{
  "model": "image VAE",
  "horizontal_flip": false,
  "downsampling_factor": 8,
  "encoder_norm": "layernorm",
  "encoder_activation": "relu",
  "encoder_qk_norm": false,
  "encoder_depths": [6, 6],
  "decoder_activation": "relu",
  "lr": 0.0015,
  "beta2": 0.999,
  "eps": 1e-10
}
Rows from block 8 of the encoder, named by matrix and row number. Rows with one number belong to one attention dimension. Each number is 500 + 40 x the weight over its row's rms, rounded and kept within 0 to 999. All counts start at 0. Numbers have three digits each. After the name is the row's rms in percent of the matrix's.
# q: window attention query, key and value (stacked) (encoder.blocks.8.attn.qkv.weight, 576x192, the q third), inputs 0-63
# k: window attention query, key and value (stacked) (encoder.blocks.8.attn.qkv.weight, 576x192, the k third), inputs 0-63
q.8 065:440511495495518448543514476472471486524508554503512499512529559496465503525487548475433536575557477514541511429467531538506482425465481562484483474519545531456547462480533468505418552519456487
q.9 065:515567491544506477568482451431535457549477473544559459448541513469449558532444498551498501526519523455513436512454460550496490479507506604507503461531505557505494473456551469461432510473444428
q.10 053:456551481569440511449462519496557549430550428430524480548562532485492463448507529557562509517513491561522585496469548530462558475547458494536520440458538429471550561536470536513517507503554472
q.11 052:456509533509442498502470442552544520506464530531520489450515424541546458484511439505545560436562519463501562508524434457515459506551452468561436451514502537471531561553500537437542533465464475
q.12 060:514460488532470506457537442495541446439502525494497429519529532513508458499563475480554436433498468460503516511443501473497440495521506447451529550543462456491454482545471510529509546566488520
q.13 062:501458507550536550493513540580449442514499457513467519450470430497463437551496433448498523428545561493494496495517488489528539472431554456495453523500496432559491578532514536485574539475554545
q.14 051:537502470438457449514517550483503468459475468519538492519557503515484490505560542552464555558446463531500458497434428512435505472479483405532458440443504510479503482451454468509552476450521511
q.15 066:471484425517458483477451506557528479447432455493467526461468503542523493535479499507559446519547552465445473555490523514508548500515457367534544516517448456546475564481453501493575523554533544
q.16 080:505541526516539546559537472435532507529553535556505500538457520539538513452444536533432482479537470533477474518538494519501468478468464693510465473493551539503538450448557521533458491451439442
q.17 059:547497497514460554498443517518480512436443473539553511539496447445442458567506423531565475489543507494504550565516476532500539475553493452555520537450469440506443468466531462460476477449468472
q.18 054:505459500517535493556438461492501422428478537425522470521481451531511555493495488488566553437465544465458542457437554473454512529554471431496558425524441536442440546528454557452517457496463543
q.19 052:483486477521539484470548568502550493512449534472491571496523510500476527470444565484499491532558514432517521486513537461544554551495451598458499507437456540458495472548516537469516536437473408
q.20 056:485511527551547558546462521552541492493536464508476464461491517495457538494486410519542504421495543540544516591463483499476441512457483428497458530508486476508530515545526468570512474483505539
q.21 055:503518569441560561453555560494444505565448513467555493527506510541518558447554529483451510549481453489452455556519494454550448439444450513498469468528527499509483448513453535506438512469441426
q.22 205:498496433515487496490491482560514476473475496450470471480505426484507502523519439525535504489478509505482582537515478501521505548478539334518518478503482479505484541561462499499526490502554545
q.23 055:490471544497453549445515522434444574531504474556496542499440488476502470537491593522516509486535552485494422454450562540449528463572519620465438518450471465464489499537503463462430460530466433
q.24 084:530519504509456515462460518542491469498494455488434500474501415473461497499546433500578533485514491472471565481526480465498496508514520336489537495476508473492500529551430504530569525500512576
q.25 055:552558482472562539458548476452545479497513464565554562450544474511504506492436572563521525464494450500545452420519455481547441535467524567559524515553551571461565547528451560546471466437501486
q.26 054:475558503458570458453556445455483497491448463469503463509447497527555538540547505548562448539569459439452545529472552451542453427442505469510450495544437557561523501448506470513484519564434496
q.27 052:502436441507524482454456535535469551534543528531561462470529479500470505484487447453459512560456538466467449485520554444487565476466445435446432491471474514539461560486494436474457455462540518
q.28 064:485471564548488527495539452414466524526513510532563542456451534506511498447503585480437490568461537483497516443447540502506483432454537624444460476445551498544512488493497450454487494441461484
q.29 053:440511548551535552555493543447567457526483459452505463496463454527442492495550562535511503490568493564567490528440490487529444491480450441528522519463495532521465477569499433462467473537479548
q.30 054:542508522472481506539451560428565477547471528558534515451562570439542482531522494538499551533465505497460460445490552485519530434519529488530496466516514499535510420507502528448477557515463537
q.31 058:530548488517555535458491510524482462487429463458447467502464516461494522537477479441551453517475485469508508515524545491508442498497557453481526531561463424509551512464485475449546525461531541
q.32 068:493531471463454513524519449582511501502457476426462503469515462480497497485507449484538468454518512549464559548497480500499477571471532443525482516553470467496466539571445513532525471529503525
q.33 067:453480479519506487487472460480479503521539481487486477482533494464484560440497512465499512565546446488557407470482478455515480416521520613541469527460541505519504421440479514499442535491424501
q.34 054:558472504491483452562446480429537534486463505564440503464543479529482560477508571527441493551485561499552520469510457554510473464505447542538485515562535518555542460532484527483490485468499463
q.35 069:491465417538473532485458532534447506512466485495447420518486479474508527540535482533528473438490486543448598503483541497495449509472482413542538490457473477506495491483421521462513475547536538
q.36 054:550512535487499503561552493427464514467456438474503457460510570475448538525464491549449491534472433444546447529452562516546503564448488566500481527442513556536549441448569466566533448495546479
q.37 053:449437556512503465461485529444511477484451481479484481500490422528515498546540556513456452448534456456498507501533474473569537519487505497446492572448471458433468518467440514471483456490567571
q.38 063:543464463553499510536497538507464439521516464469507486452514442543494481477525489464565533545530557560515585557543521555518523491512506412500504528521540432457484531519432495556514460487513554
q.39 055:475536510519527518506540508414480479448575446456550570542482572490448470436512527442529455558555460483494504536483546549485461455514523514477504555455456537435500487543494511521522483532546512
q.40 144:539492439500488520458518487605490476462461481472497465489499404493496471513528415522528486491483534536491544532492526503516512521495518409544517490500476467528504570532438488485529511514520557
q.41 053:437497529531528441458505550499522487546545517524506557522552451537521503530433445532475515540465432440479469511486452438536528516509468471569513453554567477523564525503549529539470493469539443
q.42 056:457513502472566499444453486477458480500446514463444537462510443502531461465456452498439551456560560529462536456510526530447457507454558420443470485505517512570459501478432494465472555435471498
q.43 053:437548500474471452436480524492499534440430445552456438457506529508532499458446428562545477551468558555449501554571555557510481567544469417513533501531560471544448504542519506540481444445551512
q.44 069:520460494507446538500524475546516466479472498488455497550485472452516470560474472470564496450456547529487555473549530498554507528439506429489543444543497517471446536552472519514553530499474564
q.45 051:536561549553488500523508445516568518560547559429518535540528516458497554498490539534525562540439560547557545556545448439448569438546554470546470470523440462528509519488489522552492441472507489
q.46 105:531473416522480497502498508556459505481477454483503475530518452493479471499522403499573506502490513526441540543524531522513457552454515416544516426510508445488527548581435504493537512540533546
q.47 073:462506450544538456463490488595517451451493448502499493492475441536505501512540470524557495510495466524461508554505529476508436519498472402527455491461492507480529588557456504509556537539521534
q.48 073:528499459491487456437533511572492490483444477490473460471518435468491476508504447461566521438487540467531581497495498482528463562512493344470534506476466493554529590525502454462524544464576540
q.49 050:474569541473493567533456559477443563568488473546502476461458472508540500475551500501498491471550544509445475443518457502452458556459531564503564504457469525491430549432464530500436494563511555
q.50 053:464474507568488468539562448511547473467468506454556488544501472528464447550459472559557440490528479564496460496509502487493444475558435469488533472522505521512503462449467447573578520444467543
q.51 059:485459465519535535507494562510521533485472502473502478478556585555542511501523556506441489528509500513518449476503563512547441533501531621535496489447490537542527504425556433476453465513462533
q.52 052:446490434557563565461542562475429533491448552503493433507439546451438442495453531509554528526441524527488434537464542545453481504440507460476481482527444496492477524486462483519524476450513483
q.53 051:477441516502505524537468501457467467497454557537530474535530531521457555433473446506451439448439516445499504492435528550456564465537505511543493451455473479478526441523563543466455478453466508
k.8 074:535497586476466526494470467506504507478448522481456495498462487523459463500524560461468476558550508540543490461470598446453461487530521527481472493512530505543544512458557497502501548459488476
k.9 060:500548514505495496525521512495558466493495531497532539536441498470474544481537511534522446580563539499546549545559470499490515429457502538494485456544495526439439457528507569462498562462436537
k.10 055:513515476471484460503536464450558519438479562470548483500435563441434458448507508524490505487541490437479481472561475546431435515447472525541524493524502570543569456466500459491512457567485447
k.11 060:557552514563537526473469443576427565552534538511499441473432486551484542567527531447575502501447539460461550530474412477495498480456488453490526546512513538482448458525530489522511478469541462
k.12 057:550478483477561458467478440578522539471565510523533484564521520538530529500490428532503440487472521458481474484460452459469443545494448459470537444520461541510504540457505439526565431561543532
k.13 053:450482459453529523567471515544441516487534551495476494479428566543537494450520497523476521446498508526495558554499444441566427487515515510520492468448518521467446495552489488524513517461529457
k.14 058:528438525559544482473462481570471484562565473505492508530457485445463437446556525543550479508462505496449530458512533540574463456471466467460523478462515470500544556448535457538535506462566473
k.15 060:528459406474459493546485544565439517468463527521463503483499533542549488464456524527510447498472522451436502532544416519477470571559434505548520529526511543465533467528516494494557459526479534
k.16 083:480563538494472508513552512431504521457501561483463497519494528467470554524458539479464551495493497484561423495521575495518488496511474626475527516470488505498451471510565509491478511445519480
k.17 057:476502411487457452520562497536433480466537541543496468450485489546480554484501488452555489415508574488455564496551472512545429553538473505510482508526518485489571430445509438529543417464527435
k.18 060:440550442461451497560451467562429470526518527464525458469505540455550510522529434484486527484472491464525466488482520454507449561543472465540554527446493515515462544515440531448529477541453486
k.19 058:446447449451506520479549519549453476456483481434542530503471547443560505491555557448468543449501448466545492511451589496463458523444550560492546567437554533489444443453535521447488500492470521
k.20 055:425538414451460450502505527569479559506469475560540530553490511545555424473544498576559466541505496446527469554449452458505487556507486536503500549542523464473468473545527512512534476537491427
k.21 060:443489539550464520455544450536550506551450476482505478455471483538486506520514563463430509451486546551487479428553480468495472445532550586429547483536513452522527471482557479427481487503446478
k.22 162:514501428525473494545482504570450500494527464522533452491519459494495469500537441499505494507436542506490535528488391522503496569491470410525524467535511504510549486509462481519538468531499489
k.23 061:519553550460488560445497556549565523440480473452471517522547555477520553486496574484494482506562515456550547474555542518549530513468459540437467549523550544552508508559525512494503562511498561
k.24 067:513453426512535530553473470567503478557482535528483498524530449490476467527530456484521464469510497452485519511491421527513506517488521380525523433528558503537510509458489453527490428469509560
k.25 057:449466508531469487434456517453562456503517447462475469441522527533541553490495572516448539469473452555553535463574454471440528456440497484484456474551530493503453565511537544488487475498477578
k.26 050:498473542483461512438536550573518444552487499530555576567559514506508552516431435552553515489506499450543535493533445507510429444505446456491528528491461532514470454556493503489563520560495535
k.27 054:476529556521440468528441512449466446452521465463493539508541531453491460480457444557479518510489562492517482571556468531529513539528443471472531452455522436439562563497563533530454529548566442
k.28 074:459492573533485512450461466463527510514473475511476520540522495509535496545533511450527477490493516548523524448516606447442552499504536518439539538469526550543495531553513536501412546460519510
k.29 053:434542522548453432475450528549447469491464561517556435444497521504471564506451453491503483474481530531564544550524462484469547558456547399516561461510486534460546509554547517430501496455468510
k.30 057:492522503484510526443456550508522548474442476545459511435521483495538550544459512542442463481512472485499437551542466542454559430459550541453471493509506489468506462480468480460419514514470483
k.31 059:525471498524528478556505511571474460495481488489513485467551525515480442563460463475527449538423515450539475562523450508498512539539490440509457470485571476533471444503494486562489497489463523
k.32 081:501482417506452492496537507520476520524483460477468515507528469503497507490503422490526492466461531498446495494446487474519502575509532440550513513560536517478524462509424504474591438504489502
k.33 068:550474523461477488470482520472524480462545520536493538528480485539567464508544527515515544552541456511573543453477481491474465472473465578525459459502529470517533502462511566432411514513515512
k.34 058:549454486458484559512492452552511514504444495540548483570554449503481506514445556486526569474489507532531531412561482508546555475454497478472438446493431566519485565490440549556478503462541469
k.35 061:491506504519463447539507496520468537491478485471559470509516522437498524561474469448491541459460513472493482536544469476557478501466518468525554522551496520561464557467537509533547540511547540
k.36 057:561492529451529466565533493413544465496451555531567562489461583486458528480551515462438457549566487496488518552540486547487510541553502558554518465500464464469542508488550564542520542477493436
k.37 056:519509498454489516493438492571503552495525444419445547433546513489451536466446484532498472506482542547456593490446541465465524518437456481455568482523517548496475497557416531511525530567548464
k.38 068:529464511529479489557543532497444519486482547512518521531501457433525441512576431543549466473476565472515575509513447500491480546508476500538458454494519433526483522552489468519545434541475478
k.39 060:487556487516491520444516511455442459513537526517498556512523552542549467467544486452492504561538506448482530468567472512506516437523561572466527461530465528516503518485526524467484493539443460
k.40 160:498484419541485483539500499576496511505511467501539459520521481497473492542500438509551472465448511454457542527498452476486493556491490443539488480516515477537505482526478486523565464485501518
k.41 055:543513501451454430551553505455540454558500458468445538495458564542468471484509544565533484553475474514458545538478524441485492521547497476494462438499527462482506527462550534525450518431461549
k.42 058:469551561460524548513477548445481467448536523544503451484557514492521501444460542491525458515520551488452559538551439547460547493523475417546457552565463560521497459549552495477510505503489575
k.43 054:538444507528516482574516453537519515548468458493548527510468441479528499570501527504574541533458483460418572524475492532457545481479486502544492421479533541479474484476534540500528516478496514
k.44 076:484448491534452476512516535542479475474538539536519485454478432470508469547535431558484507445511540452502492530492405443541513529533475476505482444552537442495540485485419463534586515493474514
k.45 057:533546527553548558449453439535546488450503479574572518493562513442516432498457431493486521450524521501521548509483472467470470553517483507483435472520469553460484548441451469530494550539459502
k.46 115:481505427543502478541524506565472528509527484559546472475480502460456485532493419544545497464410500467441572510480417497480532590483494446561492432494494507538511511520455486549591466507478515
k.47 091:466478433499454506570487494563504510477537536501504489504504468488511510522493432507534501495459484513456499578503442434503515549494513475554539447518551475527516525492485423550551506534469491
k.48 080:473505473567501521549499526566496513482483513528512483516533436487527443549483453515495474501421522480441543564485478480504531567515469357506555465496513505545528532549471519457502438483477547
k.49 050:501513536459435505477576459474533475501497564499473475496494511493543492430505549525466533529463436516489448507457520442441493517462464453461557493495555478527543485437461502527473560465436517
k.50 059:550534481455516485566564541533492561446560471524545460490547558536546540485528523556510525516535477508437437487447448496468455442439539528494498453483545548540507549434486555557549467541547491
k.51 063:525511520426469543552434440509548532482526476514514486515513516493480565492462555476453544562557451557511515530545556539553509481514479534532514540463556517503492552466476508502500475464500492
k.52 054:558494522477431532478550444522483486459526503531536493550460553460566509510499537568459553516537532503524542582501513451473482468547460515524450547439447472553457551436509473505507520478451495
k.53 052:432439513537513501486518431462455466465473521552520557532491525446505564540455468469487548543446503532503546466438521438564470431443502524457556438507479477546528440454499496460426455506466523