A small image VAE, trained from scratch.
Model: 3.67M parameters, 64-pixel images, encoder arch swin, encoder norm layernorm, encoder activation relu, encoder patch size [4, 4], encoder depths [6, 6], encoder widths [96, 192], decoder norm batchnorm, decoder activation relu, decoder widths [32, 32, 64, 128].
Data: trained on retinal OCT scans (Kermany 2017), 98430 training examples.
Rows from block 8 of the encoder, named by matrix and row number. Rows with one number belong to one attention dimension. Each number is 128 + 32 x the weight over its row's rms, rounded and kept within 0 to 255. All counts start at 0. Numbers have three digits each. After the name is the row's rms in percent of the matrix's.
# q: window attention query, key and value (stacked) (encoder.blocks.8.attn.qkv.weight, 576x192, the q third), inputs 64-127
# k: window attention query, key and value (stacked) (encoder.blocks.8.attn.qkv.weight, 576x192, the k third), inputs 64-127
q.103 051:143141148142106149145123076134153098117175163174146113133127129124106093135134077092159101090175108082155082085086092160180144086093123166168142133166171117125182177088099142097111161083137117
q.104 053:078092146165173165115126148136149107120078100140115132160142101143147152085158083103157089076165142132082080121126109081110120117164111087133179070167094178165093151141099087118151157114097149
q.105 053:084173079096105154132080148157101152100142143145088145108167106138181080076170133150170178183102094098125168098089158112105169136123178146080157079077156152158157119085118091174172088079121164
q.106 071:132153144102118068128094140094108147110095159114140137167082150198176133115167153112111204157189120148087139121159172122092129086140075116163143045136125138096096149137145092154187120084167101
q.107 061:135124114181085133090119142126128067163064125134091121130052125084190084176152084141090177129175070176111118126094109107095168163106119112153134129163121149144127100133165142109136102117157100
q.108 058:136157156157170169113116104183159154110191114108130126071104151156084109104155151107097118115075117053125119169130084126133161116169195182145087217110110155149136118093084093181128155183148137
q.109 183:108123125130135152117144139142147157154196133151133128099180117117056164115098144120141062091088147109127156133115132113154091120169145179119067239150146104151147164134115128147091120157098130
q.110 053:099170169132121117128138089122079089165150128113162102098100091132151189136109152078166056090076112110107165089116142098162076156100110110144084125142168129151150148147076109091157160146110115
q.111 058:147103149075158136141181154113132098160093136115132158199144105117091098086165156131119115151147154130139082165101104146042099081069138086166142049118115092168172094129138176145145120080163132
q.112 054:173110178113148130160186184106103193105177165106154178161093122136074165115152095164188131173133144108137106108115090088103102106144153121126160072182118117101167078136151134087091109097135149
q.113 062:097119135113127162128103130112131166148185142157104119123190101175051126118131171115132137113135149155134098142161111098128099117109127139088083174179155142155142110136090119138118125116112085
q.114 056:181154095083152087122084100129130145111156117085169075136074120175142085151161125122170187148119127098135088076165114176083122091113101113152158083120106111097139164126191091162181147152137125
q.115 059:171113101104106093124127109131147162133086143091144155189105097188098159092127075108083158186172097144088120117091153153143106131064101112101108074135104107132105094086186088163151133159173092
q.116 051:145138155079186144144184161086170101078099074159107159082184130131131154163106133110142089104156132163119089134073153131089116161130083186078129161098080122094156147165111185090145151140079173
q.117 058:117083077140142134142100130136147070144173129096099169066133173037149154156141106075096144144098130084124138152167130155197095104165093139090151218145164135133092183133086105092127121167140148
q.118 063:134116080164112186093163120137138161126119101134086088105151125114110135166153150110154090121153093099110115112088130142105141186194115145132091205150118153167113113149070173108066090159145143
q.119 057:163148135137105075098186131095167190108173149095096116151144134094092126134148104132167098064144103117116086169140084077107093154100189170110096116176110089165126087126111136163078078137095158
q.120 067:139163126117150109118143159120096128109168122145126164126152140113060170084078118086099104134144140135116178190138144136111163108142140190177066153161176100160139149083150099179137099152100139
q.121 057:123172132152145083126144136077161143085106082098131119186074149148194158096149157164104150112185156188134102156136124122107133084163070087127199106148159154109143065127097084160112095150094152
q.122 063:147107172048109070114103105100158158126127085165100116181172104163122140100123092168108089128164182178095143160114117151115136091107170147144151084153122090102092086168128100102118100145101085
q.123 055:127180176110092163101099166133083112108149083153111076157175179147053132144127121129179124123152104112134108119129148100125142130182172094080073109112086178106158118172100086084167133160148096
q.124 058:173121097114143107108121101166087132111125145167147089181155156164147072097171095120096157097143155155127085121074143095045174122087111077144162076090072126156120115108119109082140105111089104
q.125 059:155165111077158093112124120129132146094069090093099084127088130175164108080097088174100189147138108150172082116107109143089154111123113073103128061126106147161159166102170112138173155153134130
q.126 055:144148130104146178119080166174094110085158152148147094067072114084188140139152143121155174134104142166152136111146088145192141158119071124090125148151124121116150149108139088133101122130090129
q.127 282:118140131124147140132142119162143158151178126148128140085188129106056171107092134128146021101061151102153152154117125121133120126162158212120074212143155098134152175129117137152084123152102121
q.128 265:118170110155152120180145113121138135122166088110131135083142112097080217124098146127147055116081164114135160118134125115162081136177189182106080182142126102139145140112127176113081115124061141
q.129 085:132135134123170107161149104130154142131169151114126132069104078103147160138125104120116031089072173152157146110141083144147106154198180183137104195086126098120067096086191110191077140171061150
q.130 085:090140139112115129122159199135075140133155143165091168171180137113125166094137109118142128092123136130127143128134107122099073149097164163184090146105116146108107185115034055118129137143072100
q.131 135:127114126087156124136141169173105158160141130137087153159165130159079182098136168119170108075080144112124112191120125128119090112117169156193084132141141121114154164116063097140131150172009109
q.132 123:139161114185109103124082089080153102102124102133127093086079116093192104153128103115126100175128134131106152080115149127166188143164098109064126135154109135109139097138172189104124097090249132
q.133 103:101127140122162130148168164110078178142153116098101166104180130116043193143095154096144104091062156107122118147125101099131123111137183167171094116109148115090167133151141115159118143152050114
q.134 084:179139164115147115122112111137131117108087154143159130095063126105171097179168141150112158158160140151103140098150144158158167124094068099061147133150150159114087087108179180085146133148173123
q.135 136:141099147139121118098090113102104129092091144139120060123087147136184063129168133126112174170174088170110138117150138141103157130097083115114176063119119162127122080163230090120179172139185136
q.136 251:105142123120129148139166148145143151162165131132139167121174122142085209106103126125157094062084161105139137145141115130125083130134197184183089156129139119125127186115060139120105119138012119
q.137 242:130136136099147142133135169157126153133170156141112161125165119134087198115107146140148113048085168114138137180151116140105076119126185180161084131130117129109111179092073115153136129160000106
q.138 228:110114117157107146113091086104168101115078147141153152113050148103193060123154072123105148201190104119123111102135110157134148143117055078097191117098115122143109117112134126118141117081240123
q.139 132:063169124145117128139146140160129146138149152136111167121161119135099194101111100129113119092104146096135116116151074120145059153143170157176102173099136104110122188105033107160147107159082113
q.140 180:115137121100095150086139154169144177152119152158143205187134145197141114085124115141116147094121118130135090181116107170079097094070120114182145109136112128162116206107002098116125088121077131
q.141 107:132148126074152102148139180103085164144172109108105123126164105144039200153102150140147098095113138136151145160126131092138168100151187138141054118167146130124113102171169124144125125183031147
q.142 153:119129124161134129155097089105177085117117115135167118102075139113192089145131090136093106206139096126089141061144145143167159144152080126079171153129138139158105079116163183094101106076219131
q.143 161:159092156122121124084132138115105145127121135166108106145113139137125030117155134109139153142168104157110087161116134112106212135096083084134160084106131155140122074178171075126180167111224116
q.144 150:104114143184146151132152070119153090139078140132143102099078137103199076164163128113114117191172117123120132112126096136174164150145088089076168139122120122130147062145200131145128140109255135
q.145 072:104127114159083147135161075098146162184131152107125198103094100102142144086111147124137129163112146081132125118083138134105086160099155134147153106123134110184149182126119155145127124074121144
q.146 254:126105119132101136111100108099145103128078125131153120140093152122202043129162091138100179193183078155106118088128141163119177118118073084121171089130110153133136108154140126104142111105234140
q.147 143:113116125144129148102149152127128120159106197114123134127106153108159081104150121105131170115136098114149109139140104153127094136126123109177155096107128123137131129121113046168153124131191101
q.148 194:121134120171117127102093089118158100130075106144181162117086130110179064119156098116079140191162086114116114100120136135128161129131046101105171112110137120169130120134131163098112101082226136
k.103 054:153150098112129165189111146155121150150195136169117173134182126150164165157096138118115084079081141135126151145153137108135168144086173120084114156122167158155112098072150111105081146136181121
k.104 053:095170139140155114184098140162146153104155155091153154168165093152171138151131172087163139168181115109073162125160136135101073169165173171122080101093170159095124090108110075123131134181129114
k.105 054:138119158158108068085078157142115145149147075144098183120125088117143120087147107182132142188165078101181104163143170176085142102116165129128143149165180163177134169107164076168085104089130144
k.106 081:186147117074084082104151144076065160127051120086112157190137127155131102125174108152128199167138133210090079099112146145124091142115138143135144050116089155104157095115143060083179145137115118
k.107 068:192149138131140139130117120097091110113102154157108122107084165146171079113143169145111200109123110196087164072152135156138097108160119127074097043137088123102169088165158064085164094184110094
k.108 062:142103095132160159085171163138174144091143089151148165065165101092106155173107102109144115091144160090092144122092121086181160137184161141126134255129125108115105098160057167113089121155167157
k.109 229:078131115141140155124147117165211156145168095142154133115169105129072139120085086125139072094098149050150133174112082135143146139133124159160101255120155097169104159125085157148093128107098141
k.110 052:092156105107139102087077133136128136157181118084154165155078093094129073141153102112148143087135160118132108114158099157101114184134160175079113176077144134144080144118147124151168112141164107
k.111 061:101097127152151115102119165084104134091121118138140169118139182105101157127094119108150155124101158124092131130162123093075080116108178078150105070180122088097138141155152083114152090127078082
k.112 064:090181143084133120111106103185146140120160080167170139149119165181080179104142144100106156149098135165105149168125134097086098154142154090097089156088101105114160099112065086199114172097072113
k.113 065:061149130145110138090112081141156119174112097177099148093179121120083122153100090114135121070111187098168129188111148093125171099160111120152127148121176108198179121134115125186151168068098111
k.114 064:121146142067174084107086085076137137138068165071127091161087085163150166087157182116112172118096174151163103117135180088080111156069129082089145051176142120109145121108176066095118089109108140
k.115 062:184081171160138111112102106151095161153096093140078092164101173160125121108111138136173185176177099137125066134079187157061078100065095103134149135127103097132133160168110108139102147118116104
k.116 056:082173099093133154178075148110183128097194169183189147126175142070172083146163131105167058128132159126142163187114076124147141098180088173135142097120182144083093170118102109167155092100160136
k.117 065:154114078195114151108090133098144141139109094098102137101105114132142140175157074099140046132145128138116111166125153163128125120176055133135128198113115131133054093090123140108103125151173129
k.118 068:093127144116140148105176147126180102142150148174116145124180090075154159162148138146157091147120116125107142139163077095138125112195147122163085214118155086156119163096108191100076160131108163
k.119 060:068158079154096132174160084164111140135164165157124087146173139166092155067072141155132081118129101066180126173147083178168155104118139153166131166121137077123169097151068137132086107077078172
k.120 071:149154107136158176141178085159152173182187144162148141144168162121044107099105129121164099089111126118164080157090121139126157162153110173103116182120156120188115140093128168178083160143110128
k.121 059:129094110119121145102137158099074096107081164139072136148110165103184119152164173163126164100145093128155142105118132125102063099089095116125146071135141166105154085168170068103137110187142093
k.122 064:095169153157086100117152117108082197119094132162098141108192098168111154062089095133132144160099127144131093191095104171100154116122190147116136120125091125149138159124081095188147134151140158
k.123 055:082145114175098132134167072106149101091122137086110105139165103126147090113119165129085147079149162142133122137109080178131104131154094137144169186130142154087176169089155167142136140126071127
k.124 080:161132171121096099139123120138084153171108103142132121139145117162144144098146185124147146164136103194111077118112184101075108085073144117082151045160135157087189098101164091130186103121134157
k.125 065:175135168108101138098126144130098174098062151107079120186178110132095129099089163143159167146151096139116075109151183147145119089078153151097118124172156085104193158151123132091110164173094107
k.126 060:089085071100090100111143087134171093123180135104161147110065134124166142105137078140089101105142143171091178151123173106187170129094062116159093120127099169150141135176190111094116171086133160
k.127 309:088136103140130151112138115171198157133179100158170129102174105129078143114087109107133062097105156047161125163119086148130159135153121197149114255108174107163111159120072174140099127108097122
k.128 238:123144092127124146108119113123171157139206058171160117115166149137073125108107100131118055135111135054111138123125130144142186127141126191154112226138152104144119166116098176135107105113070133
k.129 110:130078088124129162073158113170155123170177133149147123112147156139122110110122079128099122123111156088140112122131093178108175151121094128134103179109165103159153160139047103131137126165094107
k.130 090:084124160106162120124175130145092118175081189129105136162148158167112156126132163129124167103147145104124113208140121137092038096087191124141160093127131135160128171140077109167106113155105124
k.131 146:115096121104140160078154131175145163141142136163146158133177125145080143093130113131114122096118136095156089178091094147091051096092172157149144132113168122159143198107055109164139146124061128
k.132 178:135147122172165118178091120087133084103122109109122109082063101091189106159152121119128099183130110161132169049123144126175203156139073105108124131135109130105109063147195164140114115110201131
k.133 123:132133136136091154094155127140170152167105147162195124142159123148120138060129079137121121101140117108146104161097129164123083131135165119127139151112123109154116255111041125136125098103066105
k.134 085:138082169167148114155104109130098110092119103124082141121090142123176103181168142095156117147105106135123122135138174135161183152169093129126099104130111143134116005173214096103132158116163113
k.135 124:171107141146132103124105101118071117129066139085097089134077110130184143142160140131122160133119130204122154104115159119136088145118109090105155059152122151077140043126224103123170143138186105
k.136 252:103154094128122164107156143147157163154185093163144157130214151151050141102092104134110085100106147074127117160116111139129123121121162191160113204142157114156161183118075137120103129129066144
k.137 195:110107129094145170098169133160134174175152136155147147141205147139053145104130124136128117100129128075136108172120101138114073105124186143151136185130162123152155192144063109136145124141083120
k.138 208:138138135121116089144078160115083076094125153090094124130090135122169127152164145158111160170134109187124151078157149085159147123141085090113109081130111161083136080138174114131143122157223129
k.139 141:105143116104127141071116147153130177169178148148138184126182145140060150097099082132119125090094141108157104165112121130128097103128143171146106180132144095134169229078038122139125110147096104
k.140 191:086156145113106122119136148140099149138117179107109203173162142156115178128130162129130172121108104130147117155136139111096036128117186127141119059125093133109161165141086076100103125166120118
k.141 118:141138117162149145105194123153200141137116093154171121145117150131140111074132119097140132122148120087126099179119104160109108152132177112138186171116151124151136157115073137122106109080079104
k.142 151:148150114164149110172104138071103074080131096088132091088084103083148139158125149108108112172138094142113154059161168109169237123158067112101096135143121131118095056130196148118113141125192128
k.143 151:170098167132134096160121136129110082085104127091086106117054120140185131137155178145157150126122133218141131144155113098120116156137123112108156018094142138123098064144212111135162149135188122
k.144 148:162136144126117114167064150114133088092134114135119084107097102094171085149141110153133136150150117159120134103158120116160240144157065108098117122122129146111086082116212145116131146125182108
k.145 080:137127083099058120128068148099111141101164125143152160139147130108104123139145075152148140140095136134114119145097138107167129090127130107095098110161096157125132153100079144107063106164093101
k.146 236:130144162122140097144110126104090085087080147059098138143085138112177135141158160134141159175139103192102146093144159101150114124115108057103141071129071152108125077131189122117153125145218131
k.147 133:098112160119099119099098171134078132114108173097099141157134109153152136112139111129126159139114109160156124174140099101130096143112095116106102057122125141092134133112174081170136152190181108
k.148 183:129141125128118092191071145109105088103139114080114134112094114116174132162150141124106126172121127158109151052165135087149172143140083120106111092153086131088126048129155125098126099152192127